Weights of a small image diffusion model: width 192, adamw at rate 0.0023.
Rows from block 2, named by matrix and row number. Rows with one number belong to one neuron. Each number is 500 + 50 x the weight over its row's rms, rounded and kept within 0 to 999. All counts start at 0. Numbers have three digits each. After the name is the row's rms in percent of the matrix's.
# fc1: MLP up (model.blocks.2.mlp.fc1.weight, 768x192), inputs 0-63
# fc2: MLP down (model.blocks.2.mlp.fc2.weight, 192x768, transposed), outputs 0-63
fc1.434 064:509486506493456497498498500498482527500500499500500500485500500497500502505485500484501500536500460500505500499500980516499495499502500501514500519507503503504500499495493496499491500500500314
fc1.435 057:500500500522497500498500500499500500500500500500500499499500498498500502500465498502315500500500496500500497500500999501500500500504500501561500501499500500501500500500500500500498500500500454
fc1.436 066:500489501493465494488500499500460502501500499500500500480500499500500502507509500503503500506499479500505499479502902507499495499508500499589500512499503507505500500493489479499493500500500071
fc1.437 116:492500482502500500483447496505423498500429503500500488491503500500500500579503333501323501500500499500500504499507702498504499500504500810500500539476476499465511163500500503527500498500334500
fc1.438 058:516483511554502494481500490499489516497500502498498498493500513491499495505502481499464500512489509502498491501500901488501492500500501501815505511494505497500537516503501501497500501499487508
fc1.439 104:500501501500501497503497497440455505499495501491495503500501462500500493525500418773569496530489501502500520500499528480501493497508504500641501502556485500491520505546505527452504511528499341
fc1.440 178:515500500505500502491501500522499503502500502500511502490500498467500500500498500527500500501507500500500499500500602572501503501476500501500500483509496498498501505500500500498500510501500498
fc1.441 061:499500501501496500499500500499500500500500500500500500498500503498500503500458498502329501501500500500501496499500999501499500500505500500514500501499501500502500499500498500500498500500500440
fc1.443 081:506500501490499500502460520497501509503501500500500501505500503500471494500453482502500503503492505525503499497502500494516688500503499501500494500504529500498498500499500499498410499690507500
fc1.444 064:499498501501486500499506500500477516500501499500500499499500500498500525504412494504500487542500485500508497498500999501500500500501500500525500499499500500502500511499495500500499500502500433
fc1.446 056:500500500532498500497500500500499500500500500500500499500500499499500501500466498503308500500500500500500497500500999501500500500504500501588500500499500500501500500500500500500496500500500429
fc1.447 118:491499502501415525501544502484419388511503500500491571506506498908503498489486499499500508451507552503500501503498555500504500500500500500500500503501507501465500500497507502500500501635500500
fc1.448 084:501500592499494500502440523469500509500500550506500526501481500493501467467521445499453525507489552576503509503514890455499497477515500552511503506500500501488497628500486489519508514439487501
fc1.449 100:500500500500495500500534499499489500497512646500500502684500500512500498401495498500500500493498447500497500657499500494512500504494501500500500500500501498500500500506500565498500501475868500
fc1.450 057:500500500526498500499500500500500500500500500500500500500500499499500501500449498502272500500500497500500498500500999501500500500501500501559500500499500500501500500500500500500495500500500460
fc1.451 147:500495452507500512445468500500504499360606500500500500505500498500500518523499505500520501500510515503510523500499500500524500497500500500500501446556408390500524500500500482341478500513500490
fc1.452 099:499500502495488497509488500500460500490471502498496500498502502491604499344492501439498501500499500501493578500495498499499486491500500500499503509500500504500500500560501516475505502498502502
fc1.453 064:511500502502519499501503499502499518477499500499499499497500502472499499499502495499483498500498502500500499510500827496501497500496500500574501500499500497499504501503501501500505501500498233
fc1.454 058:500500500500492500495500500499500500508502499500500499494500514499500504502500499505421500501501481500503499487500999501500500499505500500573500501499502502502500500497496498500495500500502423
fc1.455 135:498500502499500505527539512496500433492455500499500488490500500500500447502500499463500743495500500501445513500500500512506500506499501500500511500503497499500492510503501518499499501465500500
fc1.456 054:503500502543531550501505500507500519499499500500500495500500527485500500499501470500495500500499500500500500500500948499501498499499500500710500500500500499500515501501501500500500500500499447
fc1.457 152:425494430509375500474460486702501481500500500501500282500500056513511586500541491500501439499500504500500500500510500502502500499505501503500500498500500507501540501500499482517499499519500401
fc1.458 059:500500500519496500499500500499500500500500500500500500499500500498500501500456497501265500500500487500500498500500999501500500500501500501546500501499500500501500500500500500500498500500500458
fc1.459 106:499500506518500503503499500499499500494485495500500498509500500499500497500440481476487560499501500504492501501499500499504500500505501500500501500480513496497500500504502522508443501489500500
fc1.460 116:500509501500500599501499500499419499500499500499471498500500502517796501500494500521558500496527496515506506502500568500500481302489500502500496499495500502486500500507497510503487498500499500
fc1.461 051:500500501535500504500501500501500500500500499500500499500500500500500500500500499501500500500500501500500497500500999500500500500501500501573500499499500500500500500500500500500496500501498500
fc1.463 057:499500500531500500499500500500500500500500500500500500500500500500500500500447498501301500500500500500500498500500999501495500502501500502544500500498500500500500500500500500500485500501500500
fc1.464 058:499499500500455500499499500499502500500500499500500500491500502498500502502501499501448500501500441500503499495501999501499500500501500504544500509495502501500500495499493500500496500500503500
fc1.465 150:481492510500500543500544500500510494566446500500500500549500492500500500499500447501500503500558539503497498468499500500524500499503500504500499500474488500467499499498498500578398500500547500
fc1.466 084:500500499500500500498491695509513500504492525500501499462506500486500501422501529419498499500500500683501500508550656508533500500499497493644500498490500513501500500493498500500619485555151500
fc1.467 094:500495501517499504504498501493505500501493500500500500511498502465492500393436472501500502510506500502543501501500536500497654844493500502526500500522500487491499501500540500521384500503513499
fc1.468 056:500500500500495499499500500500499500523511499500500498489500524493500522501500492508501486505527471500503500494500999503500500499501500500618500498499501501501499499498496498500497500500501396
fc1.469 092:484493478568500509501452501455500500560478507500494517518500499517501505501501483514502499506500499501504461451501577495502500499524502500502473499496507501500498246500500335397500501499611500
fc1.470 052:500500500533499504500502500500500500500500500500500499500500500500500501500500499500459499500500500500500498500500999500500500499501500500587500500499500500500500500500500500500500500500500442
fc1.471 052:500500500545500500500500500500498500500500500500500500500500500500500500500475499500379500500500500500501499500500999500497500503501500501575500500496500500500501500500500500500482500501499500
fc1.472 050:500500501549500500499500499500494500500500500500500500500500499498500500500456497502500500499500501500500496500500999500498500506501500501697500500497500500500504502500500500500486500502497500
fc1.473 095:500509500500500500501500500496484494500481500500500500634500500501500500468485456500423500499562419501499513699500798373500500500500500501500500500484500500500500877519500508500500500500422500
fc1.474 101:500500505500499500500473502500503503505591380500501499529499436611501500501537502499500500500500497500439500500511804500500499499498500490500500499499503501500497436496500497498499499500500500
fc1.475 100:498500500500500500499565500501500499516501500500500526392500500502500500500504501500487500553500519500500565500509693374500500500500500500500500499476489500500500493500500500497500500532478500
fc1.476 096:503500505510513500518488494495491530491495501487489501527503499501524479523505500574486510518479495516493498497495557476499464496509510504682491508495503493483503503522506508484504512499495211
fc1.477 058:499500501501496500498500500499500500500500499500500499499500500499500503500465498503406501501500500500504494498500999501499500500506500503532500504499501501502500499500497500500496500500500500
fc1.478 062:506488502542525521494501497500500511500500500500500500500500500492500500500496480497454500500500496500500500500500924499500499504500500500594500504499500500500524500500500500500500500500498351
fc1.479 051:500500500530496500493500500498500504501500500500500500499500498498500508500486500502500500500500501500501498498500999500500500500501500501500500507498500501500500500500499492500500500500500500
fc1.480 116:501500500464500500501489520500501499501497500500503504514500500500500500501482501879466497499500510480491499633489640500586500500445502500500499501529500495499486496500509515488499504503501500
fc1.482 165:492537581473000500450500499500503497544505501500500499499500500500513500500501500503500504499502534510499512500500538500495502500501500497500499514509498514505343502462487452400471497500499500
fc1.483 090:500500500504500500499488562511608496529501500500500499376500503500500504500500500498500499499500500500497501407500844540500500500501500500500501500390500500512500463500500500499497499499517500
fc1.484 143:454631339547620560478500499500499496522581523500500499500500480501500500459500521503499500512499508500498515423517500581500500502498500500553501500500502502527541503500503500491447500537491495
fc1.485 061:505498500500491498449488476501499500507525525495496490500500500509500503417514495539382495501498500503501503479500544447504491495529505500626509514485577508500546498501505486497472503459489503
fc1.486 104:500500500501501500501517500499501499500503494500500502520500495500502501502520504567500499514500699499501132505499500500500500500503500500500501492531500499497500485500496494515505500558496500
fc1.489 172:502500494501500500491489496500500503506640474501504500344500500497500503540503241504498499500502515500500351444501500500500500500495500501500502500491491500507508228497499686484495497500457499
fc1.490 088:500500492482499500543626556531474550534569437499498496499500499487500515523378582473500476532512482502531380507503848480501500490497508500498503495489522475464479411498497529525438500498529501
fc1.491 109:498502500546498499500500500463500500524437472508500501489500501493487500553500462865670498501500500492534496500490631506516501500520500482629511491612514500502500500498500500497476500500500384
fc1.492 142:524500499489548499500457500514500492528343463498498491486501446500498499499533635500484500501499485503498508435501500497501498498504500500499501508499500500485482539500501476463291501535514501
fc1.493 096:501500486480496500544613567548502536522619481499492498493502505500501538512375575499496484547530488504530428507504802428513500490506505500499501488500534481474468458497495536544387500500514500
fc1.494 097:512505533483496606503491518499496500500497500500500495501499500574878498474500484501501510473502500504510499503500544499506413540501500507529499504482505498494496500502501495500489499558500500
fc1.495 088:502500483504512500482478489500499502500562590500500501498500502500500499500496500500500501519500500501500500511501500500500500500495500500500500483497499500500501282500501441499495500500895500
fc1.496 085:488498502506501499526459520472497514521496500497500504456502498500506495500500500922503500515500502505562551503504778455500492530501500499560498503500489495500504504522489524501503506508500392
fc1.498 052:500500502544500526500504500505499499499500499500500496500500500501500500500501483508497499499499501500500497500500999500501497499501500500611500499499500499500511500501500500500500500500497489
fc1.499 059:500500500509494500492500500498500500501500500500500499497500504498500502500496499503363500500500492500501498500500999501500500500503500500552500501499501501502500499499499500500500500500500427
fc1.500 055:499500501520495500500500500500500500500500500500500499500500499499500501500500499502435501500500478500500496500501999501500500500505500507500500500499500500500500500500500500500494500500500500
fc1.501 057:499500500528499500499500500500500500500500500500500499500500500499500501500445497502306500500500500500500497500500999501500500500504500503560500500498500500501500500500500500500491500501500485
fc1.502 086:391501400500495500467500470492500476511500500500501499490510506498581500498515496679453500500500612518481567500491500505510456445537498497500500495504500517518519487498499486499569497486491500
fc1.503 135:501500505481500500510501513500499500500497500500500500640500513500500500500500500894500500499500500500492500659501703501500500415497500500500500507482500499478489538501499500502498500479482500
fc1.504 086:504475501537507498498500497500500518513566499500497500483501504482500500495507490606488499500522503502500506500502585500501497499500500491689501499536500500497506504500481499487488500499503401
fc1.505 051:501500502547500512499502500503500500500500500500500498500500500499500500500501474500493500499499500500500499500500999500501498499501500500594500500499500500500511500501500500500500500500497482
fc1.506 062:500500500504499500499500500499500500500500500500500500498500503498500502500452495501245500500501481500500499501500999501499500500500500500539500501497500500501500500500498500500500500500502434
fc1.507 061:499493501501484498498500500500495517500502499500500499496500504498500516504454502503501498537499473500506499481500999500499499500506500503520500501499502503503500500497493500500501500500500478
fc1.508 174:430497444519372500496473499505490500505499530499500491453500496500499500472499416500470500482791490500508557417496500833500502500510500498500499500500490500500522479548500556498494500514497473
fc1.509 103:492500481497498500500581502500500499500500500500500500625500519501513503386489500511495498499500500499500325447497779582500499498502500517500501500492511503498496500499501500495500499480504500
fc1.511 165:423507452501361500500499500445477503490496500500500583477500814469504459500444471499498507557564496501477803505500500542500499491504500499544505487505504504511522446647510501500500502534496440
fc1.512 064:501500500548500516495501499500431503500500500500500500500500500500500500500500491500418500500500502500500499500500934499500499500500500500588500502497500500500515500500500500500500500500497161
fc1.513 159:499499457500501499442500491500518500503504500500504498499502500500500500499531514430482500515499516500501501500502498500500500500500500499499500500500500501499500500492489497502501498483500501
fc1.514 103:502499480500500500497526500504500507500496501500500499527500517499512506500500497696501494510500531499502502500504500545500500500494500500500495499528493497544500575500496500500500499501497500
fc1.515 089:500500500500500500500500500508500500500497500500500500660500503501500500486500499499338500530500503500498666624500665500498500500500500501500500500501507493513500505500500500494500500500590500
fc1.516 098:501488514499515499501500503500500507509500555499500500523500499496548496341507519517563511500493499497409524602498500500457500491535500499701503489445501503480487499497509500449528501498499500
fc1.517 129:483500504496495500515501553501499497586415391500500497471499499498503500371500533500499499498500500503500547400509500500498500500500500500500499502495511495482478597500505525500500500500000500
fc1.518 101:501500495501511500508508500509498507531499500498507498506499501500500499499497498510566499506500499497496502501498500502598501481500499501500500500498488489506499519504529512495472501498498500
fc1.519 146:503501500506574999500492584501657500501583509501500500500501497500501498499503500501477501502500461503500479499500552490505496500500500491500500410495499288440401500489520495504500500500500500
fc1.520 182:499500484500500712487500500500550500502500496500500498490500499500500501500502507223500500529500504500501502500500500500499500500500500500500500500500500500488500500474500498498500500419500500
fc1.521 092:490501501491497539500502520500495508506504499501501495500498497547175501500500500604537500500500499500498524500501501558500568501488500500501500494449499499497493499499503501475495497505499491
fc1.522 113:500500499494500500499460608498499475500500500500500499269500500500500500505500434499500498497499500499479414499500737564498500500501500500500500500502500505506501508500500501500503500501502500
fc1.523 085:487503511498479500503500502499496500500494499499499496509500501497657499496501500500497500426500485524521498501533500501516462505500499501500500500510507502492498500519500507504500500541501500
fc1.524 064:500498502501464500499500500498500499500500500500500500499500502498500501500500461502500500507500502500500499501500999501500500500501500501506500513499500500501500505500498500500500500500500500
fc1.525 057:500500500531498500499500500500499500500500500500500499500500500499500501500464498502320500500500501500500497500500999501500500500504500502566500500499500500501500500500500500500495500501500464
fc1.526 073:504504491500500500529516501499470501500499640497500495499496498479500500341489499496486498507500546500495497817499500500499497518471497498933500497466496476496500501534504539498499501500362500
fc1.527 106:500507500500500501500500499497499499511493500500500501676503503485499478500497497499364500537501489500504471500500785497501500498487501500500500500493501497500502502501506505500543500532494500
fc1.528 110:501501501500500500500500500502500502500378500500500498578500501500500500500502668590499500500500501500498499512509731500500500500500500501500501500496500499500500500500500500500500500500309500
fc1.529 057:499500500503497500498500500499500500500500500500500500499500502498500506500469498502307500500500487500502497500500999501499500500505500500598500505499501501502500499500498500500494500500500395
fc1.530 063:498500500503499500499500500500500500500500500500500500500500502498500501500428497501245500500500500500500498500500999501495500500501500501522500500499500500501500500500499500500498500500500467
fc1.531 147:500502508498499532515510538492500435499500490500508491517500500676493475470509446500500500679498507499500499519500500499505368500503500501500520495489499490489487500500506505454501501501504500
fc1.532 059:500500500504496500499500500499500500500500500500500500499500505498500502500456498502270500500500486500500498500500999501499500500501500500560500502499500500501500500500499500500497500500500435
fc1.533 143:500453475570374500496499500540476502484506456500500485500499518523500509502493494568504500495502519498507448437500702500476507500497500504500500472498504500508528506500500500503500499518497500
fc1.534 099:492496500525513999540499546504502500500497497496496489500500496487502515498510491512498492522498487507499500517514659500520495501498498496530500426506501462457474504509506513506508510504499505
fc1.535 053:500500500516500500499500498498497503500496500500500500498500499500500500500497500500352500499500500500501498500500999499491500508497500500524500500498502500500504501500499500500453500500500465
fc1.536 154:500500502500498500501501502500500499500500500500500499501500500499500500390500129581500498499500576500500499497500619500498500500500500498500500505504500500490500517500500504472500500500501485
fc1.537 056:499500501507499500494500500500500501501500499500500498499500498501500502500500498504457501501500500500507493500501999501500500500508500507556500506499502502502500499500498499500491500500500467
fc1.538 056:500500500535500500499500500500498500500500500500500500500500500500500500500462498501288500500500500500501499500500999500490500514500500501569500500497500500500502500500500500500471500501500500
fc1.539 063:499500500511499500499499500498499500500500500500500500500500499500500500500463499501313500500501501500500500500500999500500500504499500500511500500497500500500500500500500500500500500500500499
fc2.434 033:527512503521479500500500500500500497500499492499428500500485497550495500500500499436560520487569532502500501500500886497504436500500475500500500500535518509453469510478489517494474500502500498
fc2.435 016:513518501493492496499501500500500498487501427499494500502489499499489500500499500486711501500500500500500501500500860493500501500500489500507500506507500497486498502498499502500488500501500500
fc2.436 025:547543502516488500495501500500500495499500486499442500500482492535469500500500499423501510500539529503504500468500879495501497500500469500501500500525518505427477515500500526494476500517496495
fc2.437 217:501514500447499513501500500500500500500500500500523500408502531500500500492502199531503500500500500500500500588500501500500500500500501500500500497489492496503500537500503502501475500712500500
fc2.438 025:522513500479451399542512500484500508491520502529583499500493495526482500480482498532510496539498497501499500491500596495500508499500498500523500503510502496506515500510519499488508500461494540
fc2.439 044:501499498482492497467505500494500500453516512527489489489491507506492500489468505497232494574499509496508390500500425527599503502500507500575512501499463499499555503651438474379512498480500523
fc2.440 166:500501500499500500500500500500500499497500500500501500500499500500500500500500500500500500500500500500500500500500500500500500500500501500500500500500500500503502500499500500500498500500500500
fc2.441 018:516516501491492500500501500500500496497501452500468501502489496500487500500500499482747501500500502500500501500500896491500500500500480500507500505509500498451475508496499500499477500501499500
fc2.443 073:500501501509500384497502500499500484518499485487418500498500500500396500512487500459550505500498500500497495501500512496516622502500511500500614500500499510500516500504497499500506500516501497
fc2.444 024:522501503505438491496501500500500497499500492499442500501484489544497500499500503429501500496501513500501501499500859484500406499500405500508500507536514498392440506486477501494491500501497499
fc2.446 018:509517501494493496500501500500500498486501428500500500502490499499488500500499500491648501500500500500500501500500811493500501500500490500509500506506500496486498503499499502500497500500500500
fc2.447 078:502498500478490509497500500499500604499487498486555624511500503893496500527519502500500500391499500500516516500500665500507508497500497500498489500497499497515512502505493493448490516409501526
fc2.448 087:500502500500500385476502500492500517363467512505512498499500500500500500498450500500508500500502502500500621499500586500500501498500500500452500560499500500500500683504499416487504500313498573
fc2.449 091:515500476498494499503500500500500498485482355502505500463500500500499500500504500462501500501500522500499499390500499500500500500500501500499485499493501500508508513462502504499502500515249528
fc2.450 017:510507501494494496500501500500500498494501454500504500502491500499491500500499500492770501500500500500500501500500829493500501500500489500509500507507500496483498503499499501500495500500500500
fc2.451 133:505500442513444500501500503500500504451500517499507499494506498499504500501512503532519500500500500500500500501500509506517500501500489500493507501500486502499489507501516500469500500513500516
fc2.452 039:498492503500497501499489499555500492485494499427349512507496500408402500492505502430500503380500492500504500500500491472480257501500510500600703477499522544498482500495406490495460500483500499
fc2.453 014:510500500376504442502501500498500503515581500517669500497500501516498500493498510720494499499486495500497478495500521492499412503500501500518556520528458497475497501500498498497590500502501515
fc2.454 020:524510501497472473499501500500500495481500410499454503503485477519459500502492500464604503501512502500500501496500838495500499500500485500503500505501504500485498500498498516500485500504494500
fc2.455 056:522500500497500547501500500499500500500500500500506500500500502500500500500500500500503106501500500500498500500500500500500494498500503500499500499500500501500500500501495500499491500502500500
fc2.456 014:503534501379490352501490500498500501505506381505701500508497500508477500500497500602493501508498501500504488500500654499501319502500497500553499517511500494469497526498496555500509500489500505
fc2.457 083:494499502497645513503541507559500500500521500504507355500497145500506500500475500499506495458500499500498500500500500502490563497500513500500642483501532485501500500492500499494531500487499500
fc2.458 016:515509501495495486500501500500500499492501458499500501502491499499488500500499500486895501500500500500499501500500855493500501500500490500506500507506500498484498503498499502500482500501500500
fc2.459 075:499500501501500500504497500493500500500500499499454500500504500500501500500469500474499506500500503500507490500500500500501502505500497500500497498500521500508515499499340499461448500576500500
fc2.460 079:497506498500500500500500500506500500502500546434495500500497562500523500500503501499500500548499500500503502500500505503500493493500495500500556496485476502502525506503500524499444500517500500
fc2.461 014:502505501495500456500501500500500500498502456500556500502497500499495500500499499501500501500500500500501496500500739492500503500500473500519500509516500489473498499501496500500503500500500500
fc2.463 019:504503501495496493499501500500500500498501463500518500501494500499494500500499500500607500500500500500500500500500714493500502500500489500512500507506500489470498502500499500500501500500500500
fc2.464 026:519500500495493500497500500500500497487499421499462501501486497502498500500499500488597506500528505501500501500500878498500465500500497500500500502502500500452499500499490529499474500501500582
fc2.465 108:500498546500500536493499500494500500500500446501498500692506504503504500490499497494501503500500500500498487753500500500531499502500504500511500501505484508500500504512508504508500500500500500
fc2.466 103:501503500500491570513504500500500501500502501500542500423500505500500500492500500734500500501500499500500500500500514500500501500500498500500590500499500500500505501468505500501144500500500500
fc2.467 090:500502500528499499502497500496500499506459499500458500500504485500499504503494505431535502500500495500499504500500499497501766511500503500500544499500499508503505500500500498504487500501501500
fc2.468 019:528524501499466396492500500498500496488500444499459506502483462562461500526482499418508519500528536502500499493500828497502458500500453500509498508505516500458497500499496539500500500503493500
fc2.469 052:499501485500485536490502500502500501499500501500557500451499505500500500540491821500502500500502500500489519500500515500500499507500525500500501497503499509502539077516486336500501500512491500
fc2.470 010:507514502478499388502500500499500500493502443500604500502498500505479500500498499503500501500500500500500487500500839497500502503500465500519500515526500496485496504498498501500501500502500499
fc2.471 019:502504500498499476499501500500500500499501461501588500501497500499494500500499499501500500501500500500500500500500631496500506500500490500513500507503500481470498500500498500500502500500500500
fc2.472 029:501511500499500485499500500500500500500500436500556500502492499500498500500499500500499500500500500500500499500500661496500501500500493500511500503502500486477499503502499500500502500500500500
fc2.473 073:500510504500409501503500500500500500500499467500502499387498500501500500500500499497478500500500499500501493494500501500941500500500501500500499499489509517589504500500500489499499500490500500
fc2.474 147:506500494489500478500507500500500485506498526501500500430500535500500500500538499500500500502500500500484501500500500838499520501500501500499634452500500497500500509500500371500500500500504500
fc2.475 119:500500502481485490499449500501500500536509500500511515495500520501500500500499709502534500501500221500500475500500570500500500500500562500500558500500397496467500500431517500499501500508500500
fc2.476 042:505551498443414498447523502495504542505481549528554464432499494511472507469471497502546489516530517503496502498499499510582534508500516500518536541484409498504554501667457500422524498464500580
fc2.477 021:515517501490490500499501500500500495498500414500465501502487496501491500500500499485576501500500502500500501500500868493500500500500482500508500504509500498444495507496498500499483500501499500
fc2.478 016:509504501368394420514501500500500500500533449501674500500500500508489500499498500615500500499494498500500486499500631493500499502500499500523501507529499494490500499498500507500504500500501507
fc2.479 022:515517501494496462500500500500500500499500454500501500500490499500496500500500499500500500500500500500500499500500851498500506500500491500506500504505498498487497500501501500500499500500500500
fc2.480 078:500500500498501495501806501501500499500456501513502500500492500501500499501505525494412500500551597484506507402500801500494505487500500500499500519511504513491501543499477502499494500500479500
fc2.482 343:456433404999773611500500500498500501500500484500513500500500500500500500500498500500500500500500500500500501500500503500500498500500502500500500356500743564500424436499504508500500500490500500
fc2.483 124:500503500491500500530500500500500518500552464500499500494500606500500500500500500660579500500500501500500499443500500610956500500500493500440500500487500492502503500500500500500456500512500500
fc2.484 099:503497500532452501483544500488500485664501547500505500395500497502498500498478499515500500506491369500510502540500500664502498500500468500478493500505496518500504503503499500499538500522489501
fc2.485 086:509505500499500507609505500500500498499500493482423500453507498500500500530513497499497499498500504500504533500500502514502500499500495500498494490500500541505498500491503506628491500501500500
fc2.486 050:504505199496507598500561498500500502500463436508508500509501491499500500500535500502577500500500508500500477501500496515505500490500491500500501486487500484502476477497502431502507500339501490
fc2.489 078:486500500501504506500498500544500502580498491512503500459501500500500500393498452508500500493500501504499336504500515472514501500500592500487500500498491500531539600507501675500500500448579500
fc2.490 056:460473500535463498396365505485500501499526471500471500500500473503494500526506500500510500475500507500500353500500686473500320499500513501511502575557516500411439498521500504490492500485499500
fc2.491 084:535496491500481385524497497540500500500492459508484503500499563514528498546408528318174500498500475501499444500500473515528517501500495500608442510512507444483525424489500508505518500522500502
fc2.492 074:501507500519444510501477471483500539445501500509513489517492409499503502405504515442505500494500498500500499532500500500629496500500496500500500510496494523503515511503466506505478500501471481
fc2.493 064:480488500548461498403366500496500521498623382513498499501495492500495500498508500502502500456502504500500337500500703453500429500500500500503501587500506499380396499500552504460500500480500496
fc2.494 110:502513501502500496521500500498500498500498502488487500500500515500637501496502500496500500562499500500524500500500500500498443500500499500500500502500490487448502500500534501598495500510500493
fc2.495 072:498499500499563498500467500500500501444510500500499500439500500500504500406483548508500500500500487500498502512500500500499499501500500500500500500500500454502501351507500426500504500562832507
fc2.496 045:504498500495500378500563499533500500481500504550383486553489483501426500500412502500506493499534494501492502506500449501540539490500491500573376509500508499479559493536481434388499500480499515
fc2.498 012:505505501465497377501500500498500500500509447502652500502500500507489500499498499504500500500499500500501488500500744493500502503500474500528500518524500495483497505499495500500506500501500500
fc2.499 014:524526501495488479498501500500500497482501424498453503503485495502472500500498500462682501501501504500500501500500889491500500500500483500509500507508506499482497504499499504500478500502499500
fc2.500 022:507503501490495500500500500500500498495500436500495500501490498500496500500498500500500500500500500500500501500500771497500502500500493500502500505507500494476498500500498505500496500500500558
fc2.501 018:506506501494494496499501500500500498493501445500508500502492499499491500500499500495668501500500500500500500500500809493500502500500487500510500506507500494479498504499498501500500500500500500
fc2.502 125:512519501500479541500500500500500501506495498500598500499500500500499500523501500550508500500500500500500500500500562500508303502500500500493496500498465499500426501477500478504605500500500500
fc2.503 136:500500504500500402499678500500500500500500496500502500500500500500500500500500500501501500498515500500500500500500500500825499500500500500499502502504500500492500500500500500496625500492500501
fc2.504 027:509524498485498457531501498497500605501552491536516500482498501512498500500500515789307496610495503500499428500500501499501493497500512500558502509572487497489502499499509469487526500494502550
fc2.505 011:506501501478500393501501500498500500500509466504707500500500500506493500500499499505500500500499500500500488500500709495500504503500483500525501518521500494483497502499497499500509500500501500
fc2.506 019:518512500494494500501500500500500498497501466500480500501493498500493500500500500488990500500500500500500501500500813495500501500500491500500500505502500500474498501496500502500455500501500500
fc2.507 023:524506504498469490495501500500500495498500496499388501501483493536494500500500500414527513500519522501501501498500886492500430500500446500507500502513517500427474510494481500492477500503497499
fc2.508 104:501503501481557495505530482500500497506510526497500500369500500498500500500500435500502500499500589500504573505500501851500501502500491500499490486499501522500504502482500500517507500455499498
fc2.509 147:501500499500452500501200500564500501558500500501501500444500500500500500543500499500500500500500500500500488500500500514861500500500500500500500500500500500500501502500502500551479500500501534
fc2.511 065:500500500500612483477502490501500503535500500500510607485500805499498486588497499517508508467507527500497352495500502682501430496500501500483486483502521493479498499496506500499507500483504497
fc2.512 014:520505501443383423508500500500500500496503462501639500502500499508488500499499500503501500500498498500500491500500695493500508503500484500517500508518499491493499500502500502500503500500500500
fc2.513 086:500514500500500500500500500500500500500500501501573500500500500500500500500500500500500500500500500500500500500500500500500513500500500500540500500500492500500508500501500498500513500463500500
fc2.514 077:498500477500435617500651500503500500550500499500506504500503500500498500501489483677500500500480520546500557501500499521491512500500498500500500504501501497507537527501510475499500506498486610
fc2.515 105:500500499500500500476500500500500501501466495500504500498500500500500500580500439578500500500500500500500500097500501500750500500500498500443500500501500500500500500500500500500500500501500500
fc2.516 047:501497498500473518452503499486500500500511191499494499504510507496500500500516485517549500500500465501487474500500524640507507500500528500501499500522501543395498471498502500501503500499505504
fc2.517 086:500502497498548505500493506460500500455642556501502500499497500500500500324498497500507500500500502500500499503500492403515499500500480500502499500500499485502501340501538503498503500500979498
fc2.518 051:503500484477493501505500499501466500501494365500470500500496506497517500703495511404514500505500393500503542499500507368501499511500498500592494501493500529641502495501553541519489500438492508
fc2.519 121:506538500500409124495500500497500506500500501500510500500500500500500500506504500500500500500500500500500500500500500479500503501500510500500500624500241380128365500342509500564500500500500500
fc2.520 108:500502500500500284500500500500500500538500500500507500500500500500500500500500500831500500500500500500500500500500500500500500500500500500500500500500500500468500500501500487500500500500500500
fc2.521 059:500507499515506549500499500486500501510502516498519499500497499496160500499495498581501499490498525500499495500500500501500422494500518500333501505494490496497500500499499518503477500499499534
fc2.522 105:500500277500500500500500500500500500500500500499488500445500500500500500678499423500699500500501500500500388451500591500500500500500491500226500501494500501439500536500499506495444500509636500
fc2.523 086:485500500500500481517499500499500500501499504453402501502499500500525500496500501439499504499500501500509495500500500505500488501500488500505513499500498500496514500497503500500426500512500500
fc2.524 019:526508501492483500501501500500500496494500362500462501500486494518486500510495500484601501500511501500500502500500743496500501500500466500506500506503500498455492504486499501499438500282500500
fc2.525 016:508510501495493494499501500500500498489501441500502500502491499499488500500499500488662501500500500500500501500500814493500501500500487500512500507506500496482497506499498502500499500500500500
fc2.526 061:500500500482500286497491500501498505540498515497490500508506500492500500502538479179385500501500503500499493500500500500503497500500494500500499499499499510517499494529500496504498513597509500
fc2.527 244:500502307500504436500497500499500500363500499500500500634500500502500500500503501458500500504500604500495427500500501396500500500500500500490439500498489500500504500501498531500480500503500500
fc2.528 121:500508500500366508500500500587500500504500483500501500500500574500500500500500501498499500500499500500500486498500500500641502500500500500500472500499500493505500500500496511500462500500533500
fc2.529 018:521517501493489500499501500500500497489500419499465501502487497500488500500499500479762501500501501500500501500500880493500500500500489500502500506506500499482498503496500504500472500501500500
fc2.530 022:508505500494495500500500500500500498499501474500493500501494498500494500500500500495839500500500500500500501500500810493500501500500482500506500504506500498408438506497499500500484500501500500
fc2.531 077:502498496498478504510480500485500460503630539501507500683497510536539500500502496499503499500510501500499503497500500432499443499500532500497435493501494497508502501495493529500503494512500500
fc2.532 017:518512501495494490499501500500500498494501459499474501501490497499490500500499500481883501500500501500500501500500880493500501500500486500503500506506500499462497502495499502500472500501500500
fc2.533 230:500500495500503923462500500492500500500472500500505500500500493500500500500491512510500500502500468500500500501500506586500500500500496500500500500500495491500504601500496437499283500553538500
fc2.534 035:490497492485428025487484499499500526560500469504510500499496523502500500522461502485497501500500504503490498500500505500500448497500501500516500688547513481089463499487490451496511500500499502
fc2.535 036:504500500498500497500500500500500500500500494500521500500500500500500500500500500500500500500500500500500500500500521498500503500500498500501500503501500498496442500500500500500500500500500500
fc2.536 064:502501498500531501506500500502500501501473500501553500486496502500500500500500404500501500502686485500499500500500541500500501499500500500496500500500485500500500512500543500544501500500500515
fc2.537 024:511507501490487500499500500500500495486500401500472501502488498503487500500497500489510500500500500500500501500500821494500501500500490500506500505506500497487499500500500503500491500500500500
fc2.538 024:503501500497496492500501500500500500499501464500557500501496500500495500500499500500523500501500500500500500500500644495500504499500492500509500505503500486478498500500499500500501500500500500
fc2.539 028:507503500497500499500500500500500500499501473500500500500497499500497500500500500500737500500500500500500501500500558498500503500500491500503500505503500497411475500499500500500494500500500500